Weights of a small encoder-decoder audio transcriber.
Model: encoder arch mobilenet_v2, encoder norm batchnorm.
Training: 6200 steps, batches of 128.
Data: trained on read English sentences (LibriTTS-R), 50.8 epochs.
Rows from block 7 of the text decoder of a small encoder-decoder audio transcriber, named by matrix and row number. Rows with one number belong to one neuron. Each number is 128 + 24 x the weight over its row's rms, rounded and kept within 0 to 255. All counts start at 0. Numbers have three digits each.
After each neuron's rows are labels from the 100 texts, of 14976, where the neuron reaches its highest value: "tokens" is the input token at the peak. Only what is clearly more common there than usual is listed. The data: read English sentences (LibriTTS-R). In brackets: how many of the 100, against the usual share in percent.
# fc1: MLP up (decoder.blocks.7.mlp.fc1.weight, 512x128), inputs 0-127
# fc2: MLP down (decoder.blocks.7.mlp.fc2.weight, 128x512, transposed), outputs 0-127

fc1.94:154115087094100113123128087080119118134168123154130187110128144113114134169154140090153116147124163129128071167129117164115123146132137118137107116084111118137122142176095138134134077144119143097162148123094144147162105136144169106128111135092143154129110130106093104110121085088138142135164101121143089125134124125142177114124138130118111124185107137077136131108113142170114113118147
fc2.94:145149118151121110106137116139086141115137128086138092105124146174122079126122114135137133098133154130147120112127121092143092083088114096104080146131105119122189109146139136145148114110154147125107160100119120166138173134143157120164107143124113154137126108162135139182139141167117120126160122096156145101073112163139096123112152113144112135123111077099130136160081113113088138148085
tokens: "we" (14 vs 0.4); "there" (10 vs 0.3); "he" (10 vs 1.3)

fc1.331:113114137118153154120190093105114142182093131133098116088094167103125137109132120084113150114114188075140120134166127126131155089086152162169147123122116147139120150127117127156138110154110126125108095157128112126117158090130128153142107156147130105142137086155105174126150129116114143118106079153169122110172142139124119102152103144153124119125112164096153128134134135145172086120115
fc2.331:176111148168151147085138115100140115127160143152112133113117175151147112163106115152142093116086119174119094142094127148097144153131126108122128066169152109115119134128090100093108089154180121099140129137154134122101115133122146137113100134133139106112107151125144147145139144160077115145103144125161107124086105155107102133105140153154089139119159090157185130106126147140107126150103
tokens: "no" (26 vs 0.3); "some" (15 vs 0.1); "each" (9 vs 0)

fc1.428:165150121114158144127110099133134103141106106152141145132098181147101118109137161158087153120125140133127131171108100136135106131121136123082129133154137157114146112086107132121104095183132111173086114117105128085117122097183076099119134110135137171165117096094147150153178143108155143135135132141132097109136126132140139170134131127141151125101152185092113152079120148133145143108115
fc2.428:161123102125164106115135163178118120123124112153141159126115145169137109134112141128149144170117156143174068150136101105141139117125105106154172129156148160155113171185130170123089136114123132152128107175142121142150135109121105096199151167108115144143114154073120152095140109122154112111135111123124138136098121146142109141151149118119133149154113112100148112153096091108143151161129
tokens: "no" (31 vs 0.3)

fc1.60:110129132105119100155108160106129103152130098139126123122168093150116115122128151146140138105140125108110140167128121153087134100101158120147150118122102091081086124127135142210149133102151175122073090134140119144068147153128155102122153100081157152097133132112138155149171125114126150110119115101105090150110128144131141154147137139065132127142136112122147130118102172112126149094140
fc2.60:123080107114163160129139136110113133121129156112133112126107142065114168080126146104115108102138108117142114141095163096174118152150146142120129094120056134083110128115098070120111124141183132127140132121119103118118151092140103116144135117151158124085121095185120127134154087171147129117099138125147139137138106127142101124128147143107134126123145113129135127067093111114145103130076
tokens: "we" (44 vs 0.4); "in" (19 vs 1.2); "was" (15 vs 1.2); "with" (12 vs 0.6)

fc1.100:095094139112116094158115126107126126135151131189172129164176089131163151097147149154148126148118125168176162118144104107163117136095114129133084118143101140126134110106067123101108093144157101117142107154103136099081128154143135135113127127079150124146149131075115112157114143105149139108071120113139102103158134186122146154110139130157146126136098102128109128134125130128150124142137
fc2.100:162145124146093129139110131136140138140162112128136129086116101106086103124102108110119121139112131116147108114132127086080162138114161142087132100150136195124102138150115159138141132102121168132151116142157097120166138128109117147119098143116173124087106103152114180108116133162102092152152126124151189123087085128135152156152151135094173115141151118142115113177152135106088113127142
tokens: "no" (15 vs 0.3)

fc1.252:124169132104131151118118097115144122117134143121072136077135146135183159146118121109138126120130166112128095175109170142176105136108128107140132125157109142198091154132090091148139135144115107147122107129090126146126132130166088133166100174119116130115151129091145127105158148105095125109155126110137130143149143131174119111117117132041114137111134133160164144128112158127114130118109
fc2.252:166087110132091107112161113157143153134120106135161125100137166115070123113149166163104109122149100110134130130127087072073134130136117141144141100116148151115124109150092144104114130057099131116106143123129161111150132106144150127110153109111151114121094126107138177149152132168127114128107144092119141153115121100107155144126143129134185097171143114142110123151153143163095136128176
tokens: "no" (13 vs 0.3)

fc1.155:138146141097106148149132131128156152059127095115139145139106118185154129105144121121175084115146129111118136145118155108099106092115155115135125107158122165129150122133143142128103124108145148142120142100144143120103139100120073095119129143150101150145178119147142145122121151099119188115141101100131163148121120098100100099092085181067141136127133146110168119126114146156158085131139
fc2.155:119122098148155092121119145120089131115148203139129115120131090141155128093099162135126161080152132126129122126086121144133139096137124101151127099103192141121092120127130104131137135145123112131134070185145120121127123145116156105118109111145166153161095076085175090127175105126105101135128138132135121111137110141105166160132161136159141124116102101152118130111128077133145111126104
tokens: "no" (7 vs 0.3)

fc1.337:101145143119127082065108098091120121125161178134101119102107101148159155128133140163106111142125117134166107131090122120103128126122133155148178146126138131133145138148133105094101127127139086073139099107128176133129138175146128154106171101108124149158145129098132104145147123142137181165143113092137147101107110131143143129131143110156174125063113164147128148114121107169131094135133
fc2.337:148094132097112128173125177123086173154044106114134127117149092149144142157133095130115158111133135102131124167167119129093151076129126130111106088103118157120130122148127161111139133151149155174119130146102135143109122092159132103138097126147115144109117121160173121133163107127148137114153133141112122158147159104179146128132098105109106113185116109138095163104120119134112156108141
tokens: "no" (47 vs 0.3); "me" (28 vs 0.5); "the" (12 vs 4.7)

fc1.310:126102148138193129149125127141119168093124123131193132182123124175137129129110141127111127169136147143103139135153114144065113156086135144148132132119125109114166082133101095146159123132092147169102099110160150133146144112129150100112129143134142165156167171123144104131134130136134110142136123132121155106146162112127137141080120073168133147110163105160105101152119147097125152092118
fc2.310:147170116140101095142117149152086094120156078123074141170108169144146134157067133120140133106107104124140137114142119107114126085133117148132123109147093207132109124116144150117098159123130130140151161148098148140173117139175159189088138159105095130140089122149131126131142121162127132128138123129156177126128162129121143109122122127106096093136117156131146152091140132127123136148118
tokens: "when" (47 vs 0.2); "do" (14 vs 0.3); "until" (13 vs 0)

fc1.90:137112168133146114140085146140145141122143112145123112157091143143105142113134117097136132163129143134087118132157102096108133139069113160120076107139142120109167208101158139123113112152157110162122165123126127140151164154083164099096148140124184127135120126147114096073148133109134122145185134114108174128135145125123130145150119098153140098158126144149115102117136094109136155107139
fc2.90:142138089125132148128069104123136129114124102111145169142128171100127121089108083133095119126150110141142120123134126160141076152121142143122133112104086167149122150141172099131122147127145127093136131155139150144127083073177159135113121155132106130125129138103150169146119117135089112089147160137126163185107156096093168151132144139126111129129129164154128169111133132171135130098078
tokens: "when" (50 vs 0.2); "as" (10 vs 0.6); "young" (9 vs 0.1)