config.toml
n_mels = 80
decoder_activation = "gelu"
decoder_bias = "all"
Rows from block 7 of the text decoder of a small encoder-decoder audio transcriber, named by matrix and row number. Rows with one number belong to one neuron. Each number is 500 + 25 x the weight over its row's rms, rounded and kept within 0 to 999. All counts start at 0. Numbers have three digits each.
After each neuron's rows are labels from the 100 texts, of 14976, where the neuron reaches its highest value: "fires on" is the input token at the peak. Only what is clearly more common there than usual is listed. The data: read English sentences (LibriTTS-R).
# fc1: MLP up (decoder.blocks.7.mlp.fc1.weight, 512x128), inputs 0-127
# fc2: MLP down (decoder.blocks.7.mlp.fc2.weight, 128x512, transposed), outputs 0-127

fc1.171:514481484487498505520513512474481467467514511491445504465531506501506512490523512508516497499546477494483506501532475511520524547477478462509525516486512505522476507505479455517529464476551521515511506449501550490563452514474457476493486526426519492535503553480508469474513484513454538524504527500507485515509506527535461479510519478523498513525467527501505505468498464532484513474487
fc2.171:481430499471546487498448497535489499540510517539540482475494507517467475514518505503505507493504510482502532439471497496520476510521475511531496506568519510476519507497503511468503515534485446533505512464500496493493523508491479514505501524515548506461499562517492489482520517452510511518466524480461498473497535505480521538510458513496481485509545489525511521533500491471536535487543
fires on: "the"

fc1.498:503480539527509489529486489483482527503510469493480454500526480535460496518549514483497477474510520496496494515509512445489522479501465486451511515509484477479514491487478521489517531519522529492548502500509503534481501477531499476531486509502475468458532512466497570474520494465486498466530497491519464555481519497497479523498556469552524490470498460476475453473479510518479456514467
fc2.498:521491483484486501475479494489488458513484484536472529527512447493502490484499456516512510495523454486557485502488500494486471494526521519516538480499532539514535479507518483539528490495481493528466483468511496472554530498521488499506534489544480533500518552527448524471482482520496470518474524562510503488505523486501514503467514490510538501457511548497541501550511458522532520466516
fires on: "the"; "about"

fc1.33:503466541526494536485471504502430493495537460502509509500463498507519529492517557479510484487485488491504523482507447492481545523454461488531516509451468499464534514478521448507481481502506512500512507540466497477505535527467506523478493499538499519527465468516478508500474482529550488482502526472488438526502514497504491529483481505509501438517483469455489508513491500530496507524525
fc2.33:539502491514554495453494506512536480520502474531534510545479447478494495523512548475487507458539536492490536542474453521477477484500473552484454507530543495474485524521520471449496520485529512472494473515510484511533531508493486491470474490480496479507504493543547509520482533467487528493511533489502469529528540491498502537459470500495504502500526509543495495472496466494494502499507
fires on: "this"; "old"; "my"

fc1.398:541511482489518508528510520531473491500505479509494502507533532499523464514489540473464523489536505523518497521515534491529492490483512545488474475553526457515463489507503498524459512514539523477457484510554473512533431513543494487534514475496479518503514477501479485517471496483518507468509529507524498531534507563485509485516476462489485475494505470490515495516457559466540478484470
fc2.398:473540512517491477498476436515547480495495500478483507466473518489513503501540520498526463506471508517480509539490529479489551467513523485458490523505472526502508462541498502464462542457514467530518523520511501509468531501506498544506482492474567518450472488512515495466534463529502499529499510495527511490480504484503488527523530495441518544495508485485496525501515476544524494470529
fires on: "thought"; "yes"

fc1.92:516511515546504484524508496500523494485499492508505516519493480502510530515509553510498449497485491457534528450497476488445522460471542503499504518524489494466507467538523540517532506478523498484500502513520526512508478460477462514483490489511556503528505484512490529498508463462526551453507490447468498507540427537477492465499525529522499479497518512494490497519500533497442472503486
fc2.92:519494511504542504518501482558511511508456464548535539488490502481499504538475520504472530529445501508537512533516480434514523488541473491510525489497509478490521543532498456495506543497511481551493504502511491502457498494497479466483464480503486504465500490448555496503487489500523437528472505505527520487504481510469477496499503500494512519525477451455524494488504482459529497498530
fires on: "don't"

fc1.154:510450477471493480504506503514481502444513522541486513509477492486471514551483522471490475539525496514515474518459461532449540520499462486484471514465460485529513564498489479516500482489515486495502539510488464529499543479476498510481508472559523526501477513508505535490535519500469556498513527498493453532494536489491521504487545508515501506516509502493452464503473482522470485531486
fc2.154:479493504517534480493512493540480507536502495511525510523505502527515477474497518532485556465484491493442515492472461499504437484506526507489506517542443499525488436480482519495500487487502516488477491415478489469498521525471520489531513495460471515490486537461461472533509487494531492493502480511503524468486503489495441517478532493497535547506475512482527533463533472509507497490492
fires on: "you"; "<end>"

fc1.342:496504515493535472493465483455507480505547510516494514514498509455489505533496505513460476491492504500532478509488504534513469514489503489476483498520436535495519542541426482505462520543522547515509492515486549461485454502573486511475494478452467499501528512507480449507512506492486557507495501511521481498526433486497529487508508486526519508487486481515465504521514486485496495505517
fc2.342:454529508513520469475518540499486545515522468514505505488526442490487497501497491528511495499479499493499545544531493502483534425530519546497466481481465563535525480500486507466495445472497475479513508534507496544473511510477458511526498481506535480470474460512473517466527493457500519506516517480502513474469502536483489481530529487485488503517533496497491489450527476476503482483497
fires on: "going"; "the"; "taken"

fc1.157:539488495500510517469488512514515501545505502502543458506505477508503506543477548485458485532511491506530511522495463487464507516497490484486540446540508482507517543504498509456471514508515513467453490508482526484503482468556523456446498488522500538434502539513491466530482476481511524515535478500529479517524482465520510454494500531479518505522472511493467488489479476457484507466520
fc2.157:459509487506529475484496494534524552504499468526503492502490484472485488487475501578455522518503468501472465505498549493474492483467503551499497518471498517552527485528473502488499474540463500467487486482511517512511479540498488516511494494511506520529525502504497514487506532516507506514489492505488519521487540467457546485470435458495530464469530509512523470491460501488505516547438
fires on: "the"

fc1.383:534504474491542474510456470490494525538526522546500487512483528510508472557480492501477520488485552499486504476530461511502486476463508505466520467501506478477530500511462504510554489443483482522475491497550484495471522525502498455482494492500509554488501524497515507494497501496509536489513478496544517492486504511430517556534485537502488477512479495491482505449520471491542505545522
fc2.383:481491496508545514515512501521512469481487509505477475512464510527528504512488475525506540482476453476504484476426499502486489502503498499513498557484461497519460516457497527493471482466522513485483511484472528525528522489459499486548519497459495480529538476531453502513464502490449471502449504494470470478494467496487526452537504457501494495475530515489547518521448511460510500493490
fires on: "shall"; "tell"; "are"; "know"

fc1.179:506475500467512542481496475575538501535500501518485476503522505516529472500531479520534530444446519517507517476478495513529506461458551458511519483517528496523468528516480480491524518472492480534476504497565526504475505552465499520518517492505496527544517474466514521506522557490556485520516470518513492477499535510515486489499515459465483499502519508512539505501493497495503501494492
fc2.179:476488515467494496476500537443525465497489469497510536503501487495449507493484499522509506507478506506517506481508490483512484470472446477507497516495554467488511464512480499510499511491529499536509411508497454492462475498465527504492492544539513555504505527534497521512507508469502531500529458505473517520510548505477495483510478525549512512560525489487477531515488453485479503461469
fires on: "the"

fc1.234:503487506460500512546526518495500517511496485547519530513509490501531511510497517521447514483439504455503547513505503514482531504460511516463495513518532473474458475482475491521525510476530504506449466502493511533442452516504506477486508512505483528529463469516469502500505488508478536501550481531487492493524465563471511507468506554507508502524534492499495523501466529517452486533514
fc2.234:545499498465499495506528507535500509527499505477530570519474458447514454486483462482520527540491484512561521499504466481525535532516488513529522456516508497472478512483513454492495492488503454482519457431456500533471522489491489499524506464496497479531494501496524503493521481494525518565473498493492506523492490473513476494492509497502522494429508505497470498485503493473466479498478
fires on: "don't"

fc1.354:508512503540503485490520486463528483475532525489465457490506527527501480505475514520531487523502517526489540544546505510502484527491446509496467479406526497538539534457467503519496489495473517506495527497494470489515527529471483496507514507506492438520514520460491512489487444502473501524539506518480454478509495502536490525524511518515503495485535505485476495489493539450507544483493
fc2.354:473541502509520486512474495508530508500525508486488539528511487447477502479507449513495445500512523500544464497493492499555475491514484533524505488519523516488493457521471518520487483495477564545486476492508438485481486498443488508489494494515481504524505486480488486506509489504495449472497503514489489490556503501465459490526458502514507500480435492502473528441528505479505495534552
fires on: "you"; "him"

fc1.151:505518522476468482463508513511487463464502493462502512542497502540495530518457515518525471481537494544521529527507498500492537532467540552541507475539530513499497481506475506488501516462520494464492476495467543481460475519522482494519505496492487491508476503495477524490545520507514527524490495494498505518510472560488459485449497485476527454490538496485494458507442491488559464497482
fc2.151:504487482506524458523499504498514466506499526448525515484497493466494477489491520461474508474446487472477475482480499528503515488505522493435467474502548450512495450506513511440509504505495521513487501493524473499508511436472455479488467512519491511495494521490498491463480454489513528485522519485501453466523446488475546526539510500487481523460542509497499530511548482495473499472491
fires on: "'"; "and"

fc1.375:507506492493477540504494519504480450479535534528497467457501524499460512504495495471522460510526513507504491492480490502508536478465514531495419503515473480543467539531501497479486500468513536502550474511479490500471512533464485503461498484494536470515528507502477512454494506539457494510514498509508499494540496515518483539443492468517474522451541532555518507485478494534500487475502
fc2.375:496484512512441526485489462485517499489503488489486508470466501501527502489535457530474541490523471491472492485501515526499486516469501510493513462537523493455481482476505526519487512452486517461520507505505499464476492540553473484480486530481500507484499526483487504525473465485462496526482481418480474498534490485478530518564479514470498520475508492437534481515459451490489473498514
fires on: "this"; "it"

fc1.447:545503487524468485526518497537562506449512503489520476506518484497475471505484499479490545535498510468511553508527486524456537542467530507470497472481507528489531497519524503522501510454501521490513471507502497527482501489484478492481515478511525513527527443515487493486534482499542519470508497485523528509556480535551503459488544512542464453483541479498523479525489522488481501501525
fc2.447:501487482530525497465535497514529547501493497488493511525528488459489488517451458487495521522479514535509501557516501480523527521503493518504483534478485481495550493550486480470507535502508512543526497491511518514464457512472477473483497478469530526527513487488501498485520490519514445521489466525512466526530456484461526488483482569482496461496524459481499501508553518503448519527518
fires on: "don't"

fc1.509:505512487499507537514489506524488503493537501465465520526474518466455505461443511487511528483485525470509511489532527511476505467465509504490491484506527458521510469523475533524522515494471518519476518492528498498498540561459511563448499502508513542517527548506480531529511512525470502509510519525510509507485421472479518509532473501474488500528477543515528522495516519498549481504514
fc2.509:498524442497481520526527482535493534498498459536521535534483503519481471523494466521466475478504505537455500487505499475547499508459528524488471482513484520503498474468492471467505498508491515509489483512501553484539452494568492483533541494494504502536509482492507470479513496459520487504513470545462474487514527453512494516476483508490534517498502494499553499481512436511473454514516
fires on: "this"; "it"; "and"; "as"

fc1.190:500491497486531494450512462507465485533536500498477499511473528495474475503490518482531553505459466484507497496498532498443512483479546503489538476535489501500491536550511480484518456452479488515477481498530512548517512482521475468499543541544472463528496483500512563542511504491545520532483494486515527500461534520495515492505469505508527491506477469499489488505467498527549484510490
fc2.190:524512497523473479510475541497471510480489497494536530449531499519539512542513495511519453510535457497495529471519508525500522517510443497515476494519467482519536508501513485472518510506564498475499532499442524513516436497543529471476460503490507477483525510483525482470458476510457507515476509502489469477459498557499492484521522493513464484476517522513509467505512520450486483509516
fires on: "this"; "no"

fc1.63:528470552497484554533488505497509518493540553517487519501436513463495534498497489496524496501499528468513509548521453487533486488476521511509489480527464508476477513479456449495520493507494509461548462544516508511505476524560518500494513525526514490474502489519490498476490516503512526528508545485482532505523491486526512526471506527464533450537506446512501517489506462489476485501483
fc2.63:500560505490513473508511475543528514447504466472517514508500467492505507537536511503534533471493501472488493515458541467531502473516490491541520503484521534493485532478501518509469477463529471517471492465542486544554531501473477514527502490460465491508473500501547510487544512470510511484486516507533497546495522514504531512532466456531486535488502546516490485512510540495529508478517
fires on: "'"; "do"; "an"

fc1.405:520536488474520503466506494473524488496522516500485504429534495477487475509489511489517527520487478530532514523486495429497499503502509511493487514513496503501515564547501476472466509510485526497502496504473497477533512502523510502485504544518463553557497502489473512515482512480525519472534472527485451500499472519505566499535504493449467526462554488510486510510522523515528519450533
fc2.405:497444490524511509536506482517498496516482479519436487461483567501465508477553532538508501536481497499479476501487527498473494484561503531548518479500514499506446498435531507500488532502494507537472495486523497512485501511507517487521548463523517499481562495465483521534484496498496490522469484515529481488498460486507529486512530464497514533489534517512483516495501499439515501507484
fires on: "and"; "of"; "himself"

fc1.279:497488498498454513487488477537529514459494511525502485527534504496497507484575511471499491551491462520481513520498467463478561483449477500493483487455513468538515515458463482505519480522517478453492485529497488510472505514487521493501475490521478536517475498496525503520467453527482482495500502469528540525485501526488462540461444499503522500471499490482518499525472562487492522502491
fc2.279:491439495540528486488513488491439525508519508522516542455477510496517490487502483463496460499499523465454502478499505515515494492498449530501479539514514532512500501520494528455457524520532483445444492511463489488486505475517480519507501508453482520540504538523490498481495528528436469490501537517466488490486484490501510455491486537483539514482480518470468490482517481482522480461499
fires on: "and"; "<end>"

fc1.351:517490509475469479488458487517507498457512502550508472484523468481495494509567530446471480516483504481521490520517495505515507513498493485492507536504441527515483546463533508500464520446547494495457508491501492514503492498465495489528491480494492460528475537474496470501549508517521530515477483528512494522492519442496496484457506477508507480538494549545488507517491493501451549516531
fc2.351:484487484473484496511528515478474432495472499519485549522514483509499500497523457459505520494481514529483515556465494465471473492454523508544495529530551491501558463493473500514512525510487488505518466480507503496515485500521514521501525469504478505534518472476524505503504531501482489437522499489491486515539508551531463513541464517538516523492487507461515478498531452531534505521525
fires on: "the"; "at"

fc1.59:523489449505507494453566480511537479509495516540512431509486480505483491464485495504481541523498507504536489497505527503484567487469491489516487510507510511489492473520496525488496491518529525500475449469459494471497479532501491483461517508520510510490506507479469517504529559494541500499526475482513462545535549482509500502526517513512489456481546566502495499478515451504510514503518
fc2.59:539486491518508498510501475501483481491483456572475501542498536503511525490515447535471528525485519509505516529505506496476539485474517512518500478505508471441478504473498487519518549512488488480515467477484535518498492536519508545529497489518453481471523515525470515568513465508501561506484506491516505483467493490515527512528522465499478535476543516508507499514530455457499495528459
fires on: "this"; "a"; "no"; "as"