config.yaml
model: "encoder-decoder audio transcriber"
dataset: "read English sentences (LibriTTS-R)"
train_examples: 15625
gain_aug_db: 10
noise_aug: 0.002
time_shift_ms: 50
n_mels: 80
hop_length: 160
input: "mfcc"
spec_augment: false
win_length: 400
tokenizer: "word"
vocab_size: 8027
encoder_arch: "mobilenet_v2"
encoder_norm: "batchnorm"
encoder_activation: "silu"
encoder_depths: [3, 3, 3]
encoder_kernel_size: 3
encoder_stem: "single"
encoder_expansion: 3
encoder_widths: [128, 160, 200]
fusion: "prefix"
label_smoothing: 0.05
decoder_width: 128
decoder_layers: 12
decoder_norm: "layernorm_no_bias"
decoder_norm_position: "pre"
decoder_activation: "gelu"
decoder_mlp_ratio: 4
decoder_head_dim: 32
decoder_fused_qkv: false
decoder_bias: "all"
decoder_qk_norm: true
decoder_parallel_block: false
decoder_inner_norm: false
decoder_positions: "learned"
decoder_prefix_bidirectional: false
decoder_connector: "mlp"
decoder_tie_embeddings: false
init: "torch_default"
residual_init: "none"
optimizer: "soap"
beta2: 0.95
lr: 0.0038
beta1: 0.95
shampoo_beta: 0.95
eps: 1e-08
precondition_frequency: 50
max_precond_dim: 1024
one_sided: true
adamw_lr_other_params: 0.0011
steps: 6200
batch_size: 128
epochs: 50.8
lr_schedule: "linear"
final_lr_fraction: 0.1
warmup_steps: 180
weight_decay: 0.2
adamw_weight_decay_other_params: 0.05
Rows from block 5 of the text decoder of a small encoder-decoder audio transcriber, named by matrix and row number. Rows with one number belong to one neuron. Each number is 128 + 32 x the weight over its row's rms, rounded and kept within 0 to 255. All counts start at 0. Numbers have three digits each.
After each neuron's rows are labels from the 100 texts, of 14976, where the neuron reaches its highest value: "tokens" is the input token at the peak. Only what is clearly more common there than usual is listed. The data: read English sentences (LibriTTS-R). In brackets: how many of the 100.
# fc1: MLP up (decoder.blocks.5.mlp.fc1.weight, 512x128), inputs 0-127
# fc2: MLP down (decoder.blocks.5.mlp.fc2.weight, 128x512, transposed), outputs 0-127

fc1.328:141166139141132118119156155143135130185079108097114170147140129140143135126179126154112114078102082109170097200149095158106100065120118174131151095175137083092112154130124137189110115105116169201052090103189151127110074136119088129112080127089136147116150189140127116169117138139134077114120128120150159109162173052125161138082151120086179186102169139178111145127111179160171087153076
fc2.328:172097128082106148175131137168096096089156077123120121161127151097069137152108172089183153165083107126145088100163119111160213108115158122128125073103124209149148171142142080125107142176164145132134122115176061066098144146152120152139150089107090143079127086098178135138108145113113152122147167123147156149162201059155121143122114129122163120139066113147133109078173136052095145111139
tokens: "she" (22); "the" (18); "he" (10); "i" (10)

fc1.1:123164156113104115110105146152128100135140172097149120064157084136175136126169129135179121059126094134116181149159077098100140112081125104126134082080116094133080161135148128159072179102142164147136087100163198164165131179142150122129136086128187083128135145142125075071120171126104122135138107191148195091163109092138091140109156063129101132167122153139163164169125188187137074164162
fc2.1:112141136152195141168193144108141108163102127111118167155116152164086176142124123112118108157137133117127139069056103099164174147146112105134115157134115198149161144169047157046080106080098119138127157132122131115088112103127115149103056127120089142109106128143157192147191104135143169115081110070113164062139151150165205138176116124106069152096134075115120116128106084109101133153124
tokens: "she" (39); "who" (7); "he" (7)

fc1.58:167136111177145143107090116154118144104084111070153150118172130096093115167134097114113159092105128139144083191139096114128087095100090094156142122117169151127083117139084110120119164114065209151118162146085082147096074130115119150081132097115138116120166169109091102139150102139181146103134159130140196185155097132135154070100124031176117083173130123209129153076145145135102080092124
fc2.58:086167129121094122096123104096123152104208138159077146152108070183110160121098131151188129070094172103074186084085151159114146094137119130090142101140101174101106092129158170112079106135141062103146129171132130114150095186136112079151139141161122092079129126099135145106142139143079116138127153142097123077133165165150126167096162164093132130067086165085165107146171100131118195094200
tokens: "think" (11); "voice" (8); "that" (8); "indeed" (7)

fc1.359:193143128168182154129108105142102146152175149135113125099152145057114102084134111134124109100065103128083105184188168082126097114121174128148173114136137159116126157117128111112084181104149145101110148098134141077151079107145173105143164099156103182181214170085101110149109109145067101118122192155137086120153114107132155131178141100119170182121172137128141172100069178194123122095122
fc2.359:095194121134109172137168126124066126113168081155119118116129125089079149102118137075123107112107144096182129075129096144120111127118109181100172149083144151061079155148139115142080142158173156189206142111122202160141183192128176143131158101160134167129166127080109126130118180105114120165167144151141132132150099124145180151176126097121223170121144165154125119170169130143077119111148
tokens: "think" (22); "face" (18)

fc1.431:079062138168124128148120078110056162125085111127123124045102154188159177157132144082151161116183130130117207167155138159130145113101128175124101064149123160146141142134170091096111109182107128129063078098084183092098176103121113109131092081134138074149144135136131120132161163125143170179143186185124129173132190089157149161154153142096144105115136132084149109149147103124110109128090
fc2.431:132149167098105057145153150088172161154171120108136161185122113105123146091125133181067137084121073146180104166137128137113144137148145078159163104106106052103119104128105152108098172117174143071149159166135135140180170111178170138163169174092053111116102130165087194081150100144096147117099100125121109126171088130079156122136115124124113145175148162172190138130062151168138099140147
tokens: "the" (38); "a" (16); "of" (10)

fc1.479:126130082135142130113172117146144130141159087139165151156109109140122166120160071130131134160135137080170120066124070094121070058062131156070135122116126199203169115162084130147118122163107164122081185126131168155150147141132125104123086140161074129166182173136134099163173093136175141106105164049118161092167157099111163123124115098079172141077157092152098130159097155156152117105084
fc2.479:144137136134142128164100189132084124116108156121059124114142095070129125138091084067154131151094094110108141138105126172109171127092113157091142030121146104102114162167151165217078142167197114092078113108120085102103128154100101151174077104123176140092141137114147110095184125069112168102152183105165083116091146191116166142120111147150163108114134121169119142178153140133149135088172
tokens: "think" (19); "suppose" (7); "perhaps" (7)

fc1.44:132148110106197130160072083118134196087081137112096065107139117094154140098130169078150141173112097126166207157169117121145141078131154154160144151151133119095079181105114071092168146122128156159143147100169135135152168106127171113221084192182130091108135173130149102103112119106179095188106101116105100171083133129160119070110160171116138173117109115097089124142132140139118134120094
fc2.44:106108185112080135177108181185131119135045158101141182129115142194061118130117163128110144127132132148125085159104136144147126154106107148084137157120111120145170132158145122139106111152115104115178101166075077116079146160063132226062080102101109161118127138133153073133207097062128157151145104166107068087127123127114146146135117077126122085147116174166137114109120093109136155171123
tokens: "the" (18); "of" (13); "to" (11); "began" (10)

fc1.11:142081117090106121091154075116163132113154127121122130107139082161102150119155138164117104133165203154159082112094099106056066072064122113110110122132128117172111112160146098077067134126174109171149109123144088107078087150133116120141143100136059175123183115165148098128110129182143157126138050163107177214121155138147140128126193147159149111135145120188146160088165132131187111153100
fc2.11:141199122186140125098083120153160165176111145125082109148151169124091140194113127115107125112149127125168153091149113156111065123174134123158137139095150021134136095032137121120107160125123158104117177108160117130140117159150133121123108046118137118148118104110194116068168096068110116174169157104178117124148148151133134122117135107152065081111161127134159131056159097119083139122188
tokens: "the" (38); "<end>" (21); "a" (13)